From a checkpoint of a small self-supervised image encoder.
Training: adamw at rate 0.0018, 11900 steps.
Rows from block 8, named by matrix and row number. Rows with one number belong to one channel. Each number is 500 + 40 x the weight over its row's rms, rounded and kept within 0 to 999. All counts start at 0. Numbers have three digits each. After the name is the row's rms in percent of the matrix's.
# convs0: first 3x3 conv (model.blocks.8.convs.0.weight, 144x144x3x3), inputs 18-35, a 3x3 kernel for each
# convs1: second 3x3 conv (model.blocks.8.convs.1.weight, 144x144x3x3, transposed), outputs 18-35, a 3x3 kernel for each
convs0.103 099:441440486504545499478513490466497528464498517466536519453479477534566465490509424511531508512542516539498532502505485519491500512402516487534562473514558436478463414409468510569542364375489459501505523556502539482511479493490439469488527507525485482494463448523550480537456450490403395487469433491512493494494461464507404437453486469470487492546527515514574466508534490493465467452443510459457503427415519496505510510514501543596443456436491475463512506441474560500545481452561487439533
convs1.103 116:529513443545575480578607560420446457484468496427430466527502472534605524420500502443431496487492460502444451490496570500501557438435491526511497547503473571540520465469514477486499499496531380388448443432437524500502480432468459419426523456514505502525488500504515486475448475487443442465520406478495494538513510494502484518526543516525529486486454472434451475458467480418424456478478487508489490532522531520599523487585554458464496521513510540518529494485480483443510511473509534476495
convs0.104 101:466452464473432463452451479515580639470398542522467517545553511540546528519511520506522493519530494495453451528514524539552535558573561514508477524452472532500485472561526555575558447495494500548559487481506491497502487506429476519478467504478496510450535544491552519488510519481501488492512540526512503500497521551483511554486480493520507525526535536513472448531543514522500505507554531535536565483494545449425446461493489501555543457425436519550461503555492511519510511553500513546499
convs1.104 084:469515541484531560538519562523494486533508486521529505486515486465545498457477475527485502523569512554566521499476474463472466501506513539551520550539539517505558497561537492577536491525541470443468531527534508542548541605524513568529471481465532517492464512531468502524516543488493493484505519470464454452508548535519572548459449440450428441454474492516456444528427426489383404508586531510605552466524482515491478523432473501464513455477489476464452468476447517543576483480476478488464
convs0.105 098:453388469556539530568530569592604592500508491464442455507494507480541503453488449571513508528547477514495533512473455456431461461466470476432412476481464525556545459443421509529536421453444533571541491480459518521497424463545490535557518544568455502455481515490554543524495434462526471487544493529529515511511510537461437451469436471520503500535493532516493482517504500508498477431474479475485496500501523494415458510510498576545521515472483460490488466494492505488519461400486484503499
convs1.105 099:474493485463474447535527527494481499469476523488537540494498444495558469476468426503503470475495464490497461438415472466483515474497525518538517497470484473463459510518497485485492463452464501516504543558532498531490485477466482461459433421404555514505512526530498451456509451473464442493443432463457461446519548527481462448518493489472473472581581558466466484497482489461448414524524517487502484485490471446451441497526530528564572432444474450448463478484471474508519450516492525587576
convs0.106 097:575515539556497532538504477577556595519456454518522486477499563522524537537567504455456521463491517412448434520512546473512528494483519494482525489470500499507504484501482517516521411471488503524521474501481513550527441531498467556519472536518487550541550600592564589578512515508505505502500478516516474472483423428463404435582536527560552552557520534450475486475509526466481501523511522567541531536520506429480506492469481574513462452446426512507451477477433540531509531533509545523518
convs1.106 097:501502465500526480499488498497460487468471499487519542439448466422430461428417465488465487552537524527546560445421457448423480528510512529519492584581535597585554589624522544572476513512461471468476506501512527561546501514487509558507472505481489513487485543509477521486496504517490476501512507487443457474461487501507536524448463421471466426504562477423393470466410485459417467541518486535541478477477447510487494461384481501461508501447464444415472453470477484520560448467518454477507
convs0.107 100:458542450472543456475520445475518462431498427425459426360553419458614542473556488523490508481472528537469519497477503522468485470462468497508447434462468504522508484494457450482448516568507472458480502465458465459464530478530604495552545430493505530521479491466488529528501500561471481525493472481479468475484512489458471451529552566453455477491518509524446438556502493514477508501525537460471523490501519555525555495518506530526474450449467441464447517530510468485514473486505440480468
convs1.107 101:516526533490503532511540591531510514491479486497489489488548472429499431443485471467487515461480478507483542493516511488506463507508484551494511496440488542501549523517480487513455471527484528538529485509499452486469512480512494451470522490535509545521451480483453441505562568535589579553570613572450455472472494480454482433472428493436408459467433495505518545531533556502488512469431486443446461446434484490468530480459533507410486455465452440465430477487465407451433454483458440484485
convs0.108 104:480493511514428469485447479456414443478431461520463458540488489476426450498411461557484490543521524508521481452472448473507457467468437472474482520501502496494493464443468477437500480446530450467520487470501514523497492472467520510518529534526518481495494503498481477491526500513495485492503484520502498505482459493509478526529554563507526536526494534480495505509504527508498501492472483486434452495468463513524474509498470475471481553529569531466519502481517509504515520513481494489457
convs1.108 095:517500500503485511510526524476510501523545565541532555575531531538522509546573512461377472421382424446472464488487522494497512484466464487510531489477528546525559501457474490419465518455505506493501478406467475451490486474492454449470466481501515518489518550485546570458560543562515491517490450479476419470469422476503466488443442401458483474488519539521512521507495515510518507495485501492482494494479486444459448504509497504547538502500463526543483513521490517498531514478503527497499
convs0.109 099:521519522480502455495483482487506489468498476492479457468393461475329465498437480556536503520509491474490435467491474498554530489490504543585568541610555498568554542499534502448497529534553487485465482529506473509491564486536542464526491414476478454456476477476475473468534463513525481519490430472461461511458468486456459529543534560468463504469464507481505561493478515454425497510459452513469509546529532520502465409414388460419385504458499481401492535521575497480484497454469470411426
convs1.109 108:498474498494456488487476501487462506510519531516546562542497498543460518508478527494491476480444504482486456540575511546568507557548501467498504496501507541539547491479533518521550470436472546555517551565552526536518416415449425442483445448488493532483489538490478511448486454491472470526533503517506496518511483525488441483465445477524515557479473529475510497461464469496493519470477501484484513452448464462433452473450484465427472554555527546566536515548512444457451468467472453466459
convs0.110 100:478456460437446412511495470516540485520507480476477436513436483490456499599502532492511448510493470508501439516515506551529530529494492565562529549550512535540531496499494501519498485525507502525498497524490461500471532504526494497509463462474492515494505535497478505490538505493489488500440426458470463520450466502495509558548520519499523512494521516458472517449435526519481568518501482525540475483513441453425462359361398425382423485501533508496565578563618500480489463419469462412487
convs1.110 101:426393397442443433458463430511477503513523560530545572560520514608565519581514492480515493525527531559528555501449481522512509518496495479486495479535518518556543500499532507523579520491538509528508538571561580611597534526526539519532512495537527589577514603576502571533552512510543524556540530550524526505552527524543500497406464474469519503515530510519553532529533509514495505552548537562530529546532529458424405449451453416424440572575570582614581538560506494488446483462443455451458
convs0.111 097:500501501507477528488506533541489524500449491560500499542535534546575534553551525445444487457474473461446452490501514502505499489496495453430450446387438499467458504484493489443482513492496493505506518529506550551521520534519505503480507495497516494493509506504509487477544556547526537526525523511489470517498492510490488509493487476501493483520545488500504502515511513531544516526518530502504510534520502506546544496520514476472475456469455493521468491504463579601562596618577586614600
convs1.111 099:494524526544598575538545549503470465493461470471463478478515503488513494474474487525524556535581551502547521504499496517509494502495479520534530591595558600593577527563525519591526509545518494485478530521519528544547514549509508579524499530501531546496506536499484532500455460451462460452455479457459472468494517523508554546480492488474491497474486485505500490544499511546515528524553515543593552519543514493462444470349413411342395519526527508519503500509486502544553480495499480496489
convs0.112 102:467476479518502480476459416578602616500433464511500493511545562489543536516523488576553537541504520473462479537548564486545562450519559506502496459515526501560571473563495510597542410506476522556574468469486454493482451525499473503509493528508465511523486520561479502510464527523502509522531541542545534527563544559511498532499496485542555523519498497491431451527530533523508531498556560515538566489510513433387459526461469577544488453494488486546505475512518525543532473531495489524517
convs1.112 092:518524472495520439534533511476406419494429486518523553515477453502530451508526497475474526544533525557543560470462455478492460512500499561493480553461477538462497590554527559514467565539522442456501475494501499514501546552491544538485524506448509482511498508547545509535486476462500469510498512478433490472443526492486546500477453423461426401490529483452469501446430498463441436543527482547553496524526510476471468442481520505482555475459489488465492510497488492582568460510499479514478
convs0.113 100:483469483520565522500542534550586607509520561471442497489491489451506510489459515522562546507522480457416431552525555532517541472485481512491446521547444503484456475487486524555515509573512492505496451424466466480459512514496503507504504517509447467477501552539515527495556558539538485512544505522505506509493511525461481503502479507502516535514494513508501471519531468492462462484490515483492525500493525472415475464427450547522539460450461463435432442438464524472524495457478503472483
convs1.113 091:448473475486510500498486524534518503541531531503497510479556442433597465430503477536463494546545530539553555474416462480476490515486513529507479541496498535504526511534510489532479481503480502483492518517518510562542480487441481483453450455430542514540561537556564553573474443473478409488487483452457476453505551514513559516507481466518434444551522507455431435488421434472440445508539492512564513491529498478499494514478512526514542443424435432411423455450443499531552498522507494533498
convs0.114 097:473442493516491495479471463585626624494492521554507549496481535495602563497499521581548594527530521470460455564536598508487501515493525519543471505546472524533476499569469546603519510576507503546524480465499474459469526545498537558545538547552484552529558631578535580536551571545551509535545532558560504525534502518506488539532526516548549538524509511481427442518484486494456464522537506560577573532518542466419523487410477584583552510526507523569482495551476533524555504489484497484499
convs1.114 098:477454454462467432492480512549521512535513506494496518484516441447548413449494442458448462485500490518533543476422435453422412540519498510466496513452503520504541524567527488537498519549526477473474511509499490522519498530461508518480483476475503488500478464507502490516503515482555498511541550507470447459484503494521557538497513493484428442518533517484413455524403459510424447515567500509613507490550494510488508523410495535473540441410430417357384452453442488502551456462471473496464
convs0.115 099:511481493506488496474495512535528564490455500441416458497511523515540546478541585469499497453473448436405420533544530487497490474483483503474493492454456486440418511521494494522500407459458486527526458482436470432383514555502522524495518507474560590565574605585538597557507537488537530536514545534542554567526553564488532554549540510530500486524529513495497475491536516499509515532534561524502523434450469511527532511490526542581564493487484523564508488530496537566524528543514486519496
convs1.115 092:460483481503520508531559578555526532562526522511511522498510454467534432426470414492452494501524501554555546478485492469461459478472457476457465522500500551560557545580568527621543507559544431417449478462469505516536525551509510564525512554511486491487515519508529538516508525482533538543508492489459468438448478464481508500512500494488451449468471476427400423494443432452385404547574530572669586556631545539539516527478482478386445489492469496499457490508438527557569486501530469480476
convs0.116 100:453468481516561529488531521506519561473459522461448473481487480464494483465439505536549527507521500464453453552527549554531550531523524547529503534565493524525491441489512479523491459509457464468489454448456465468459551561521541542522521519510481501486522560547518541509549532522523484493540507525495497473496482497483477489503496481529515536511492521514539509523555514495511525502491492507502482482484474487465457479442472498486491438453454450422441454425443493468492493467467521490481
convs1.116 090:481495499508514527514506525542533548528515538487459472484514439475540431425442439523497529528549541511525523463426453468458478485466499544532498570553536543550555532527517492504469470487473520495499530525522554589566474478451479477460460453440559555548587604588564579575467425450456384455467442443437439438472491493505512487505497515501463493526519495466464460483463462490484469532549525521551522500503499490508487503504532532539563477482476469475459479473455476519541475487490480486470
convs0.117 098:495455486505426462495498497557549610484415483554548551539542522547515514565570536513460445444420481453451506510513487498537473504489491499482504542446549538532530527533527542524550506538518483495527485481504549561528449536480475560496481526489500581546538581557535563544540585517537577479545527497503462472518473467478434460523515479485532511531538510477431436512513492540528512513538539512508525517510526525555568541534523533518508458519513494547515490522514488489474496552478502501472
convs1.117 092:505559505513606536473471513488445442460404442475476520485485504447454475465458513500494501522562519510536517499501495475458492491456483518492475580582547569528548513536507546561485505507483479457469543553559542571544513554477567584526538530467490537505517586549457532513525519507471412430471490459415463478483568564509574549414399414457478493503546538488459502482426488496463492506523472550585502468474452510525491398404509481480547517504538526502540519500509502551556444470469479513473
convs0.118 103:472476466512498458513454428462400419450455507442446492437493514480542505447490502485499509489523513496476539426401424419401473466457501456449401469421397441423398465485474484517499512529508507525487510542545495507521528561545497492463475488481426434430432424448430447472472503498486476468477494456486488516500505538504514533522483495503494470468458453454473515463490518441493514462449433469466431483470456468461470464467499514499514544535544543530545549500514445485521421465537489506484
convs1.118 110:542519525516508522559533544517525512534547532539551545528501511510502491536501518523471520499495512505500515439424463453430472472432472537503512541505517538535555524489481515480498540509540513512541487487500485502519469434509454457482502492532523474559485516569513517563473411414505439428480412418438448507429438483471467493480510515454473493469490547516481474518492485521505507459442510455446501472492532546539545552524495553493464483470472467448458481459469473455505488456485519491515
convs0.119 099:515488510509506514524551531513551530469471481492484481470475473442451457454435479520526490503516492467474471551538530529534536518508528516505495547551538517563524455459442478483475440471447480481453466459457489493466516488508518579561515563555455475486528586570519577566514508490515517518537511518533512464533493493493469474499500493516530554518510530533531493526552514488514490506507489495543537500538512524533497515499466526440419492504483494481483480413453507491484483457482492479485
convs1.119 096:507524503527525527517513537495521514493515510503505511501515430454512468425467466546510498537508477481470474471442462463452472462457474548551500537545517491521510537521508490504484472508504488488493552561525569594515514492457503494484477442453548547513571587555542532525517481523482448502431457447444440452458460451476455443500495502481493478538548502457477474466487480476499490537536516524527510482485474490499516516544566550583588486488495470467480496485471454487491442443437452462436
convs0.120 100:559493490494457554498493559521473463527519486537534506604463495549472479484420468520478509531483481473489485473496515484450508492449479448484512442468522479496478491428515464456537498494519573505493533537495529543497455540521505573554471508511514465469531514434475468434495535558523550534502543513483474494467483536489529582527569526539543504544527536476487551487507561465487530523506433552520443528495466494511490538480498539475499499495503510494494550496497511528532488521557493510528
convs1.120 109:487494522493493535437460530485477510485475501483461505515529456547529477510491516488525497507502454514510475563481448547474475565493510491496525466512547483545559501512559467432537496470531515495455499480477493494504514555492522531485496533482449483417447495437454529474531544507526502469554510483530487500529490521539463505536564532510534514544518484484497437511535483539538516596560534593523531572526532534503488524533492444535492512507502520528540501508538475487491496484492478436487
convs0.121 100:454408451483427517486491500557571615482417520456400473536542586540579620507546579478498497488492481517447446563564556540587540485518507548551493499410458509456469467466435521484503504493495479547537507499501505503486478487458483503476512524517512551547543580570541567515507548543516530513487520518528545552518563550457528564467469460520519510498503492485439443517495489479443486521538533561549591521531568476503512498439495537545546471497514506569519484532499528534525521569514475522496
convs1.121 090:441461463510562498526539568541478476527490466479489496477528495458567527485474496509483511492551517516560532495497445504491462503506459510454465523461479517504533513536533489539508516533531487457462488461469479500506511569497514545477522540494546516508516487506535553543490491485517475501499500467440473451479526515495537523512466474484434416464472468459455471508452474505446471501532505521589527514565507512510504560510548535441506515507501516518516507515488492552562476500481481511468
convs0.122 105:488510505502547534507515509481524471432506452413472456446475446470550531488540497488490508479492543557509498525486498503492489476475470485505466431448415436423444531537520491499498496542511504509545533558553466508499528512500534463436500434455515509500457467447430423435492481472467464456475489486499480479500474508479472473523518495454463444463471464510490484534489477533515504524538507462475477441434425520508523524520545558540544520468470521503495535531531505534530493524512486489476
convs1.122 097:452443471432451480519536554428431440423417437504491486459488430467479426437437454524564554532506517494491540480489484465492475496527524515448450455422425454459490529516470489490449485484482510510514484501515548566541517493520497448465493480509471482504410468473542552576491530523527569543528588517454438451463483463473507483494455528464440499518480531517525550530529547439445469496446479447436456499485510502553561554554551539512522462476468460490462508510487434435430468470490494497504