config.toml
arch = "resnet"
model = "self-supervised image encoder"
dataset = "aerial photos of the United States (SatlasPretrain)"
train_examples = 50862
image_size = 32
crop_scale_min = 0.2
horizontal_flip = true
translate = 0.06
color_jitter = 0.6
method = "moco_v3"
norm = "batchnorm"
activation = "celu"
depths = [2, 3, 4, 2]
kernel_size = 3
stem = "single"
avg_pool_shortcut = true
widths = [48, 80, 144, 256]
projector_hidden = 1024
projector_out = 256
projector_hidden_layers = 2
temperature = 0.3
target_momentum = 0.99
init = "torch_default"
residual_init = "scaled_by_depth"
optimizer = "adamw"
lr = 0.0018
beta1 = 0.9
beta2 = 0.98
eps = 1e-08
steps = 11900
batch_size = 256
epochs = 59.9
lr_schedule = "wsd_sqrt"
decay_fraction = 0.4
final_lr_fraction = 0.1
warmup_steps = 230
weight_decay = 0.0
Rows from block 2, named by matrix and row number. Rows with one number belong to one channel. Each number is 128 + 32 x the weight over its row's rms, rounded and kept within 0 to 255. All counts start at 0. Numbers have three digits each. After the name is the row's rms in percent of the matrix's.
# convs0: first 3x3 conv, stride 2 (model.blocks.2.convs.0.weight, 80x48x3x3), inputs 0-11, a 3x3 kernel for each
# convs1: second 3x3 conv (model.blocks.2.convs.1.weight, 80x80x3x3, transposed), outputs 0-13, a 3x3 kernel for each
convs0.18 108:119071122107108138121104145110118118148073061149141144115097141101107178110134166221191152178187147147140131125104098137086123121082138142134135107101135122106144114099124121097148104089136152207151160204092120187106094056064107113115122123125119164185165186151147103104053087120132158178146100125100090069151167141098106046
convs0.19 096:106090110123142164158158164108145146129176113120131041113083143156123116117143235106135096122126103095092149132121131123169133118151068127124100083077121156082187144133143112147142136121098113130117131134153118158097137140131148153140120095038107119145130122159130122104126143122126156175147110031122125134149139140122169113
convs0.20 098:129136189169172174124106118138133146162151189146117104135107146138105060116147154120158121136124082168146144152092088102158142144153137164152166143160107119102165093076098159158176118108104164112118155095119111118127100059104105069157139120163128117122133149195085118136106070131138161207143115139133124098093086073150133116
convs0.21 099:126162153116207139119190123135123092128111095098106140103108163059182136089192137112156088118155040120160082164098155158094144144128158161209135207171095204187098094141152083174134100141109119100132079077168102107152084070166061061172077121190116137117113150115125144085120141119103151105102166098167110120141081126134095159
convs0.22 104:126193104132155122152128095112127120103074152144062133147152151197122170163131140133096088095100118111068134087110093121008115162053108082128107111128168153112127151111125161061158131092143166087147136109079068140069120176147138153185147146152167160148145121156137094140098165117103121130148111137103147134098110120052113076
convs0.23 107:112109079081043057100080086154118116099099182113120159130194184100157190166156194166122109156166098178149112114125096094106130044081144125141116109164174085119135096113155030071179099071137128179154078149143101134116110087085130111141157128131132123147111151187114114144138131118115102129088081121093131088098102100102124054
convs0.24 093:146065140110076159136140135135103178153122161124135161119142172177167126163168099129199166162147139163103152130126198138161106131196022170112090097097085111122087140144080133134090087109129106200044127164109122100148109171153142139107131137101126143051130144098102076155154078174150094162131126178109122104143139150136106166
convs0.25 093:147159139156134154091114120114115138110112068122196155105125133126126130079054126117152134168180158126132131132103145115118150140146137156170131139138113127101062124116151100117120116123106164123160095042042115154124092071134079075136124122144130116131103081125183227135122138127107099122139221140138138137169149126141177168
convs0.26 096:079052127099130145104112119103131174152154106161178100127115118181182123183124144126167128086051094134074141095133162133186113166112086124072099072055105093129203131139128158202145127093096131120106097189104124092095083131080092109022092113057112105105144182131155171105125111119135155140163179143099078082135145159085105117
convs0.27 096:101122135083093104161192175126125137140163149078059085117085126078121100175160126102125122108085107149121165139138113156137142096033104126116104148161122097131110135118107115107102188178140145136132130115114131110079130118153162143159106103117110135125099091117131104145131147143111081109107151132128151138160190172163179162
convs0.28 100:157122095179174108162147123103074126137143103124102150157150060149179131076116126147175128080087134128164137159184088158182149039027148147134154154144103127188170142134117119107118123096117108106146143131117112102119160164086173212128066052110106119156105107129129139154099095109152121076117140098125125113135188163095094096
convs0.29 104:118127145109059101106128134134124111128136036138161113143081086111143165131126132119105114102160165069133161150116059135144143135165174141099130118144179126106137121089065117085060141131115107092109120133083135113097092085118085144095071160085148162157136105071156116079127121146140078096160172101161139146154177113124155163
convs0.30 100:157203224040019023147161132127135129132107101120105110116141132145162153115110130160162163111109092113088092084067073176211199117154106201210187067088083151146118129145131163199186118123116125120128146164147149119129111086067123145145122127128083097077117133162126158145158178156104086116145151136150139157104109113135141153
convs0.31 095:113088099104114098118121115119129157158138076112173120150141112121144129155099163146174118117133148088114119140116115102144108127102164071174126108111204137074161098137109117100130108098120157018219154079181122140136134140150119177160109127163107135148153092104163140100126148104121169069119135131107169116118153141118113114
convs0.32 099:127160188154207212101092122145167151120114081118126102152124129149134158100093081094090069147179147106116136153169138098034029122135140134167154109152159122139112138106098142112134137132134124136156147120095173177141153182147115090117126116101110132141106109083123125127119147149151174155106102117168185189160193181135164143
convs0.33 094:169110122133102094073098099109064111111093073105110111098133114095110158092153127167152131155160131141166138168131093148137110153152092148163121126185158180176162102150144120164159098158120104145100114156093091152121126122100127100108124103114111142154104164135118169149141134158106119144110104129081102111076115126066111127
convs0.34 100:122118126148114102167077089112129147095089152106119112140172189184147095176144088102098150117048228134079224142116099127136109132134111129105122107090176135097200129093123139077096151096100143147187120133108124170049109108121141123150144112112120102136143109156129130150126124116141133142146083131117123123114150115095166107
convs0.35 102:094111135074074093091143144164155139139134098125126126062027085112091115145153135088056087123146159139144154131081073138145129130121131119100113136169183100116122074031108107092098134127130099137159016025089149134132042000071138128152125154156105118118164169120104126127090111111118122111124136122113152191071081099115129170
convs0.36 102:105084123043030141146107139155168126145197126128087109086089112048088150158172167154196172153136124082059081089127107127127150148125139140173100136093048118105107123157111130132104145146138141184124178175075148102055089127127089094140103118133150169135179192113109125105123125117164153124125106128126094125124139134143116160
convs0.37 097:158115122174137097133146111112114136094092165083050169148143094151143110176105143130128140122112112153145121136090143136112172124126152160111113155143044169174068145134112162152121144130118080160148124097189161054167113141085104180123085129171123107096137100095133115092177124128138161091112129102159135145179113168198118206
convs0.38 103:147002000102119128104171210112140160124162160149114085145083067105127115079145158205167124183136148123065140175149144154150112126100126111101111038097181169103100141108078164118027088165150120116149134146098137148118126154053154153096093121185118101134101070040088136099134100057108129111116126124154137124123143179104106156
convs0.39 103:113173201152212203150184104139148125116150089127137077083153120139185090090078096128094086139091101079092136102141137128177078147089085131144107133154121135150176110125115092119029111078050135129159111116120128146079124194182127174107104100069116133139111135129137140099144171154161188136150159071124115164116150174114127111
convs0.40 099:076094111128130161167087079139109092116093174145119132134148177154189191168087053145141187097117165184101057118102132076077131185159117137130112219163049113154146133158114126186187148058109136115069130173188094074130147156161103097118148115142148129085112126138146127168091097127123086085124114139132147106164143178111073088
convs0.41 097:084124137030124172084146195116155157127169191110113130138133138097148153158143135138131098137144139094089181129161178157160138222078013138135138104074194126077142132124145167125110161131075163117075168134072156182105138151148124132148133063121140122113139112103126126141096118140088095157120157154119126135122136145148171154
convs0.42 098:102110125140147168147084127111122147086106179088061141103120132073075100096072072126132181070143211104145186097100145047007117081091133103148164161156096188150078143136118161148133121137127170160121164169213146189195149087125080040120099111110141109083113105134124154146093111104144132094139123109116141121157166162147138149
convs0.43 098:132082109143127102148144123050025083028029094072102138117156121152179126130097073135188171085170142094146120121073160077069165091105168154108158131079100135101158149109119157148146136129118142130065199199156149140104039123098053090109083104107156140140121111092142132116124093083133096096135099115170160072148165106138151092
convs1.18 086:142107164097111107139152135168152134134148147112149110126107153142118114135142110080156116113138113129196146113110085139157116123184118095094116128112152116119125100107148092132143076070055143184190147141249153134209149146098164144095075095073115094100112079139116129129093097116121137112116082146113162139177090181172138152152129171107070141122169146191141172143119151167171144
convs1.19 107:112122115116121140139097152134175122133066152144117125088137141141255138138117137129119109121098112091124119117099091144188153121120139113152120081221087124142100137139116112094111104149115138116148146133172142121152145127136169175160116144115109113082109140126123116089122132132145120125123146133134150145132175207107199110157128111159217101124150122127128157139172115165149128
convs1.20 092:127104150126108081151127139111142146117082102159132125115129126172255119131141155148125144080095086117154139121112122126140107081042122124108103132131135149150128140158149159108134159150198171173152159177147150143150106107117085135132139131153131132116130209124104126122120126108131104156165205161139103133082103104077091115163133114105209139145193146097124122148155115111078115
convs1.21 102:139108119116077095116071099150126154123097122136109131123121129120174087139102130109108092125101103072069075142113122142125139129115105134171162205216194158183109128112131152123160143190136107109095132165108126159100165107105119133127108142157136160151158126255135120198173190150182096169153132158140142130116151098112103103128125148128171137159129180090142126139119125111092115
convs1.22 084:149161167138150148113156169141110154161151110120142130135096106132162129153167159127124184118141132099122142150092146124148124140187134117096104128097144105123106107158156065083136108065077154181157141185122173154160120114123127110091108100106113101120124136061133142150061104091073118138097088094096171123154142160162185181128102128070093116135132130131098099117107117145091119
convs1.23 092:093125096141091085116098075153161151143186149097115121122085075120117112116132072080061201109078141158141103144163081160115081118150185114164103134141130129149133146127094087128117132119101124171136107176129107121107122161101143112092109137188128107146115174108126132156068094140082119156110152121081152091187094138157107112109092108107018043136143118127139101116122037144137119
convs1.24 095:133148091122155142095131131129110095108103128118106093156116114137140173146105116136106097173109128151107136134223140170177196121137160168157125158181082138139123130111148131155146138089112112120131113167133130178119103143197119148162145186157128148129122137110087111127148118135155138158161179127127117130115132134110136131105143095104128126096132129108127130118153096098100119
convs1.25 100:149114141131128113120101128142086104117136150142148126134127115135125115125147144094073111091107090116091154135152159142114117125095126132128142128171183119119114121136146104124149140116141145149136129113103162126132132083107093132143134147163142123137133008255136115101148161125221171196189175176111106125108095164115114147137181143155137101109130145097155129136136071125106086
convs1.26 098:127089086067070133108144115129121130116183082099107100129143121154196110106107129094099068133030052079124148105124142141162164118116121085131105103231105099088107109086134114108079123172127164105157120055154154102155107103122122217183134132152141121132110077105140127133100120095122098082141110152122123115091187087116147136170141178121124137120123111163141170144095201126105195
convs1.27 102:165149175099158151146146133120034090084235133123122101140107140159206159117123110117082112072069023097094121178153173141093145141143117131119124128099123151105127136112098178153140115131105142077080161125090153141130133128136151069158105138160130129110146121065104094139142161117140098086085098053137104121062236117121158130142133117128186152118103108162114095156128156148111076
convs1.28 089:139128159077077136156128149154088127088201225139220162171104107125093134102159159158122162098041064123090086118124119162151152104056089135137134103122112128162132129173147148094078123223184115089065151091094132081111114104103138097074077065081130183146131179090110185132117155103178140173141143120133124126068167160136202135108114105116119204106121136121127114145047160132140098
convs1.29 085:130151141128156137125118106132147136159134152133145130068074138093122146129176135126136106109109124051076058090104140112063081150184165126120109063102119099131102120139114145168127111082092133126126126099139131133123131115132097125096079107129109119125140050118139146110117142135085133107072043094149130161192083182153213206133163094138190122140120138162163142150103109143136104
convs1.30 097:084078105108139112139128131146130114081122103118170121110147120179135109073117087149103144094043074142164149134111114133145119097069064105112150166125142121132178131124113067056060171255222135139142121067129143085145108104102086039051132067083149154151150147143162140145112123104129133115125141139102103129107177105114125093122124112114106117093083102098077087145178172131045024
convs1.31 098:090111127160165092121131115123126133145154103151130139115121114129137122101101096132112117133111136170120107131140156142141126141089117105119143111108130128105068102127146138186139147114102131152106139200154147178141102070092093047115110106117120135149115118150158133155155143151153121100152113150120132146149095134118147134102130159143133171122145064113143143108118128139175101
convs1.32 107:154179107139190147132134129103098127053084069078176114124138137126115125114214125101074067066099109094007076137133133139110136134164127095111119100128183114083094141142172157072054145198160073081120114000082127025135111111114094075074123068103121114129180122119153154134170154123159165122122136112143119123110129098106199123120093077103140105073118070124086084079101109104051064
convs1.33 098:110057149112069159086070191119066120093130146101150116120105130122079095140136163087167158118134128159148168150178163167184152151187116132101125135088142129132144113111132084091050111148120128179170144160214105174237130115119104177088096113110084093098116098121110096129092101095096101063102081075104124124116125107137108127120121160116105188133131142137089145146089159138106085
convs1.34 106:074139084093070021079110057136172126151073131136142133114183123117127097173145128091116086130148102089092070092084087099099110119098099123152121100255132135169091091156123103131124154125140133176132113183085127162084138141134129193155122156130118135152119202163151138128160129156152160094148150141133146151117091107122160103108150133141088158132148160114180117166136070129117116
convs1.35 110:095061080086052028083084157138150121121090090155119105144118104120202149097125148087115100087151080089079092142113146144039157117124105130106139100107166152116137140137121150113083103086133128136114118198116149155115132116108105071114096171152110108115126110135125069147122156132125139127122114118138123140103119115105132086143166166160112202146156148150158143107118120115125129
convs1.36 105:078117094135146159101097099125143148126153145118144164111124071161179114111086103111102103100128132092119133156188145114203154149134104112106142124141133108146129139100111170169192150091096148109121143108154175120150107140127142136162143163142119155108130089241133061119129147161164174171140188192118115164129110197151106155117106117122155093106150153121141100136161045138157155
convs1.37 097:108139111130134147114149153127091088114124094136128110146152116147212135111196142176089178161060164140108131154152132118152120100082120108136112136116128127099141085124096122054088135143104147161157180208207163128176080085098061085126115099139123111128139112099125117092115158152114068116171174142141127153139167143123135150157142184163198175156187134099130162139081168124114171
convs1.38 098:146139161087182118115183166139118106143171074117098130149178175189156170159146194062071078095145125050081108122104134092137134140137108150146118128243105106149130133165152171188108119123106100108131127196123101128127163172121110180136150151187114126120140048152126126080120111091108098038105097117120090131094178104107098140120144105112113131121107111116131128130121113135152142
convs1.39 094:155121146098105166106071114145061101084232034080161091114101148150173132107171112101100119128092132139085150103077110088105111125107129106151111119172127145084118130118141178103096128172120130104106169073115143118144137118134123116136144146117135167103175098158146162159180202154186229140121101136148120112085218127133186122111114122104177113123171178114113113157091103117097122
convs1.40 096:073108111111085147137105062119152115112085112107116075144154117094153142109127112079119112099088071190151153136132113162138135096104122133156143205160134172149155130079126123105129152214123131147101135143090115113103143118126090102175090086132098129100132180140119154122139102130164133146128140146121161117127077068105069078129091133096023068113169093090096129117075062095084063
convs1.41 101:123140106110176138078115105110058096081172111138128093106121088136159150102114100166124113158078160141093132143144141146195166122099121164171135150105104161121178115090121089178111108102077126117099100121087104122138099121133099120105149124074111137106124114108128139131128153116205151140148086093130120127139179116130107126147117143130139137125145113138129121143156074118104128
convs1.42 099:096089141068107116111062115124122146149082149157129156148144109151166132127101122092079100149151133144096115128177122128213158139073092126153129179071189113101134112133129158143169130096102139099067127105146135103120108132115083092167112113100159124147161237144133088128111066108126061129119145150127141121145111146124134121131085160147128074137122138107103153140081166083107113
convs1.43 098:126094112096068118108151104142123114100057108076076100128129159152058129158164125137164114152144117124164094132152091117162137138176137122175151217155162172181147153126122128120114140185129115120109200116203115103126128139083120104126089111118105110073138075119132088120130109138147090158110070113119177147164131163129129131116084131096084073155198187124126137169147130078153080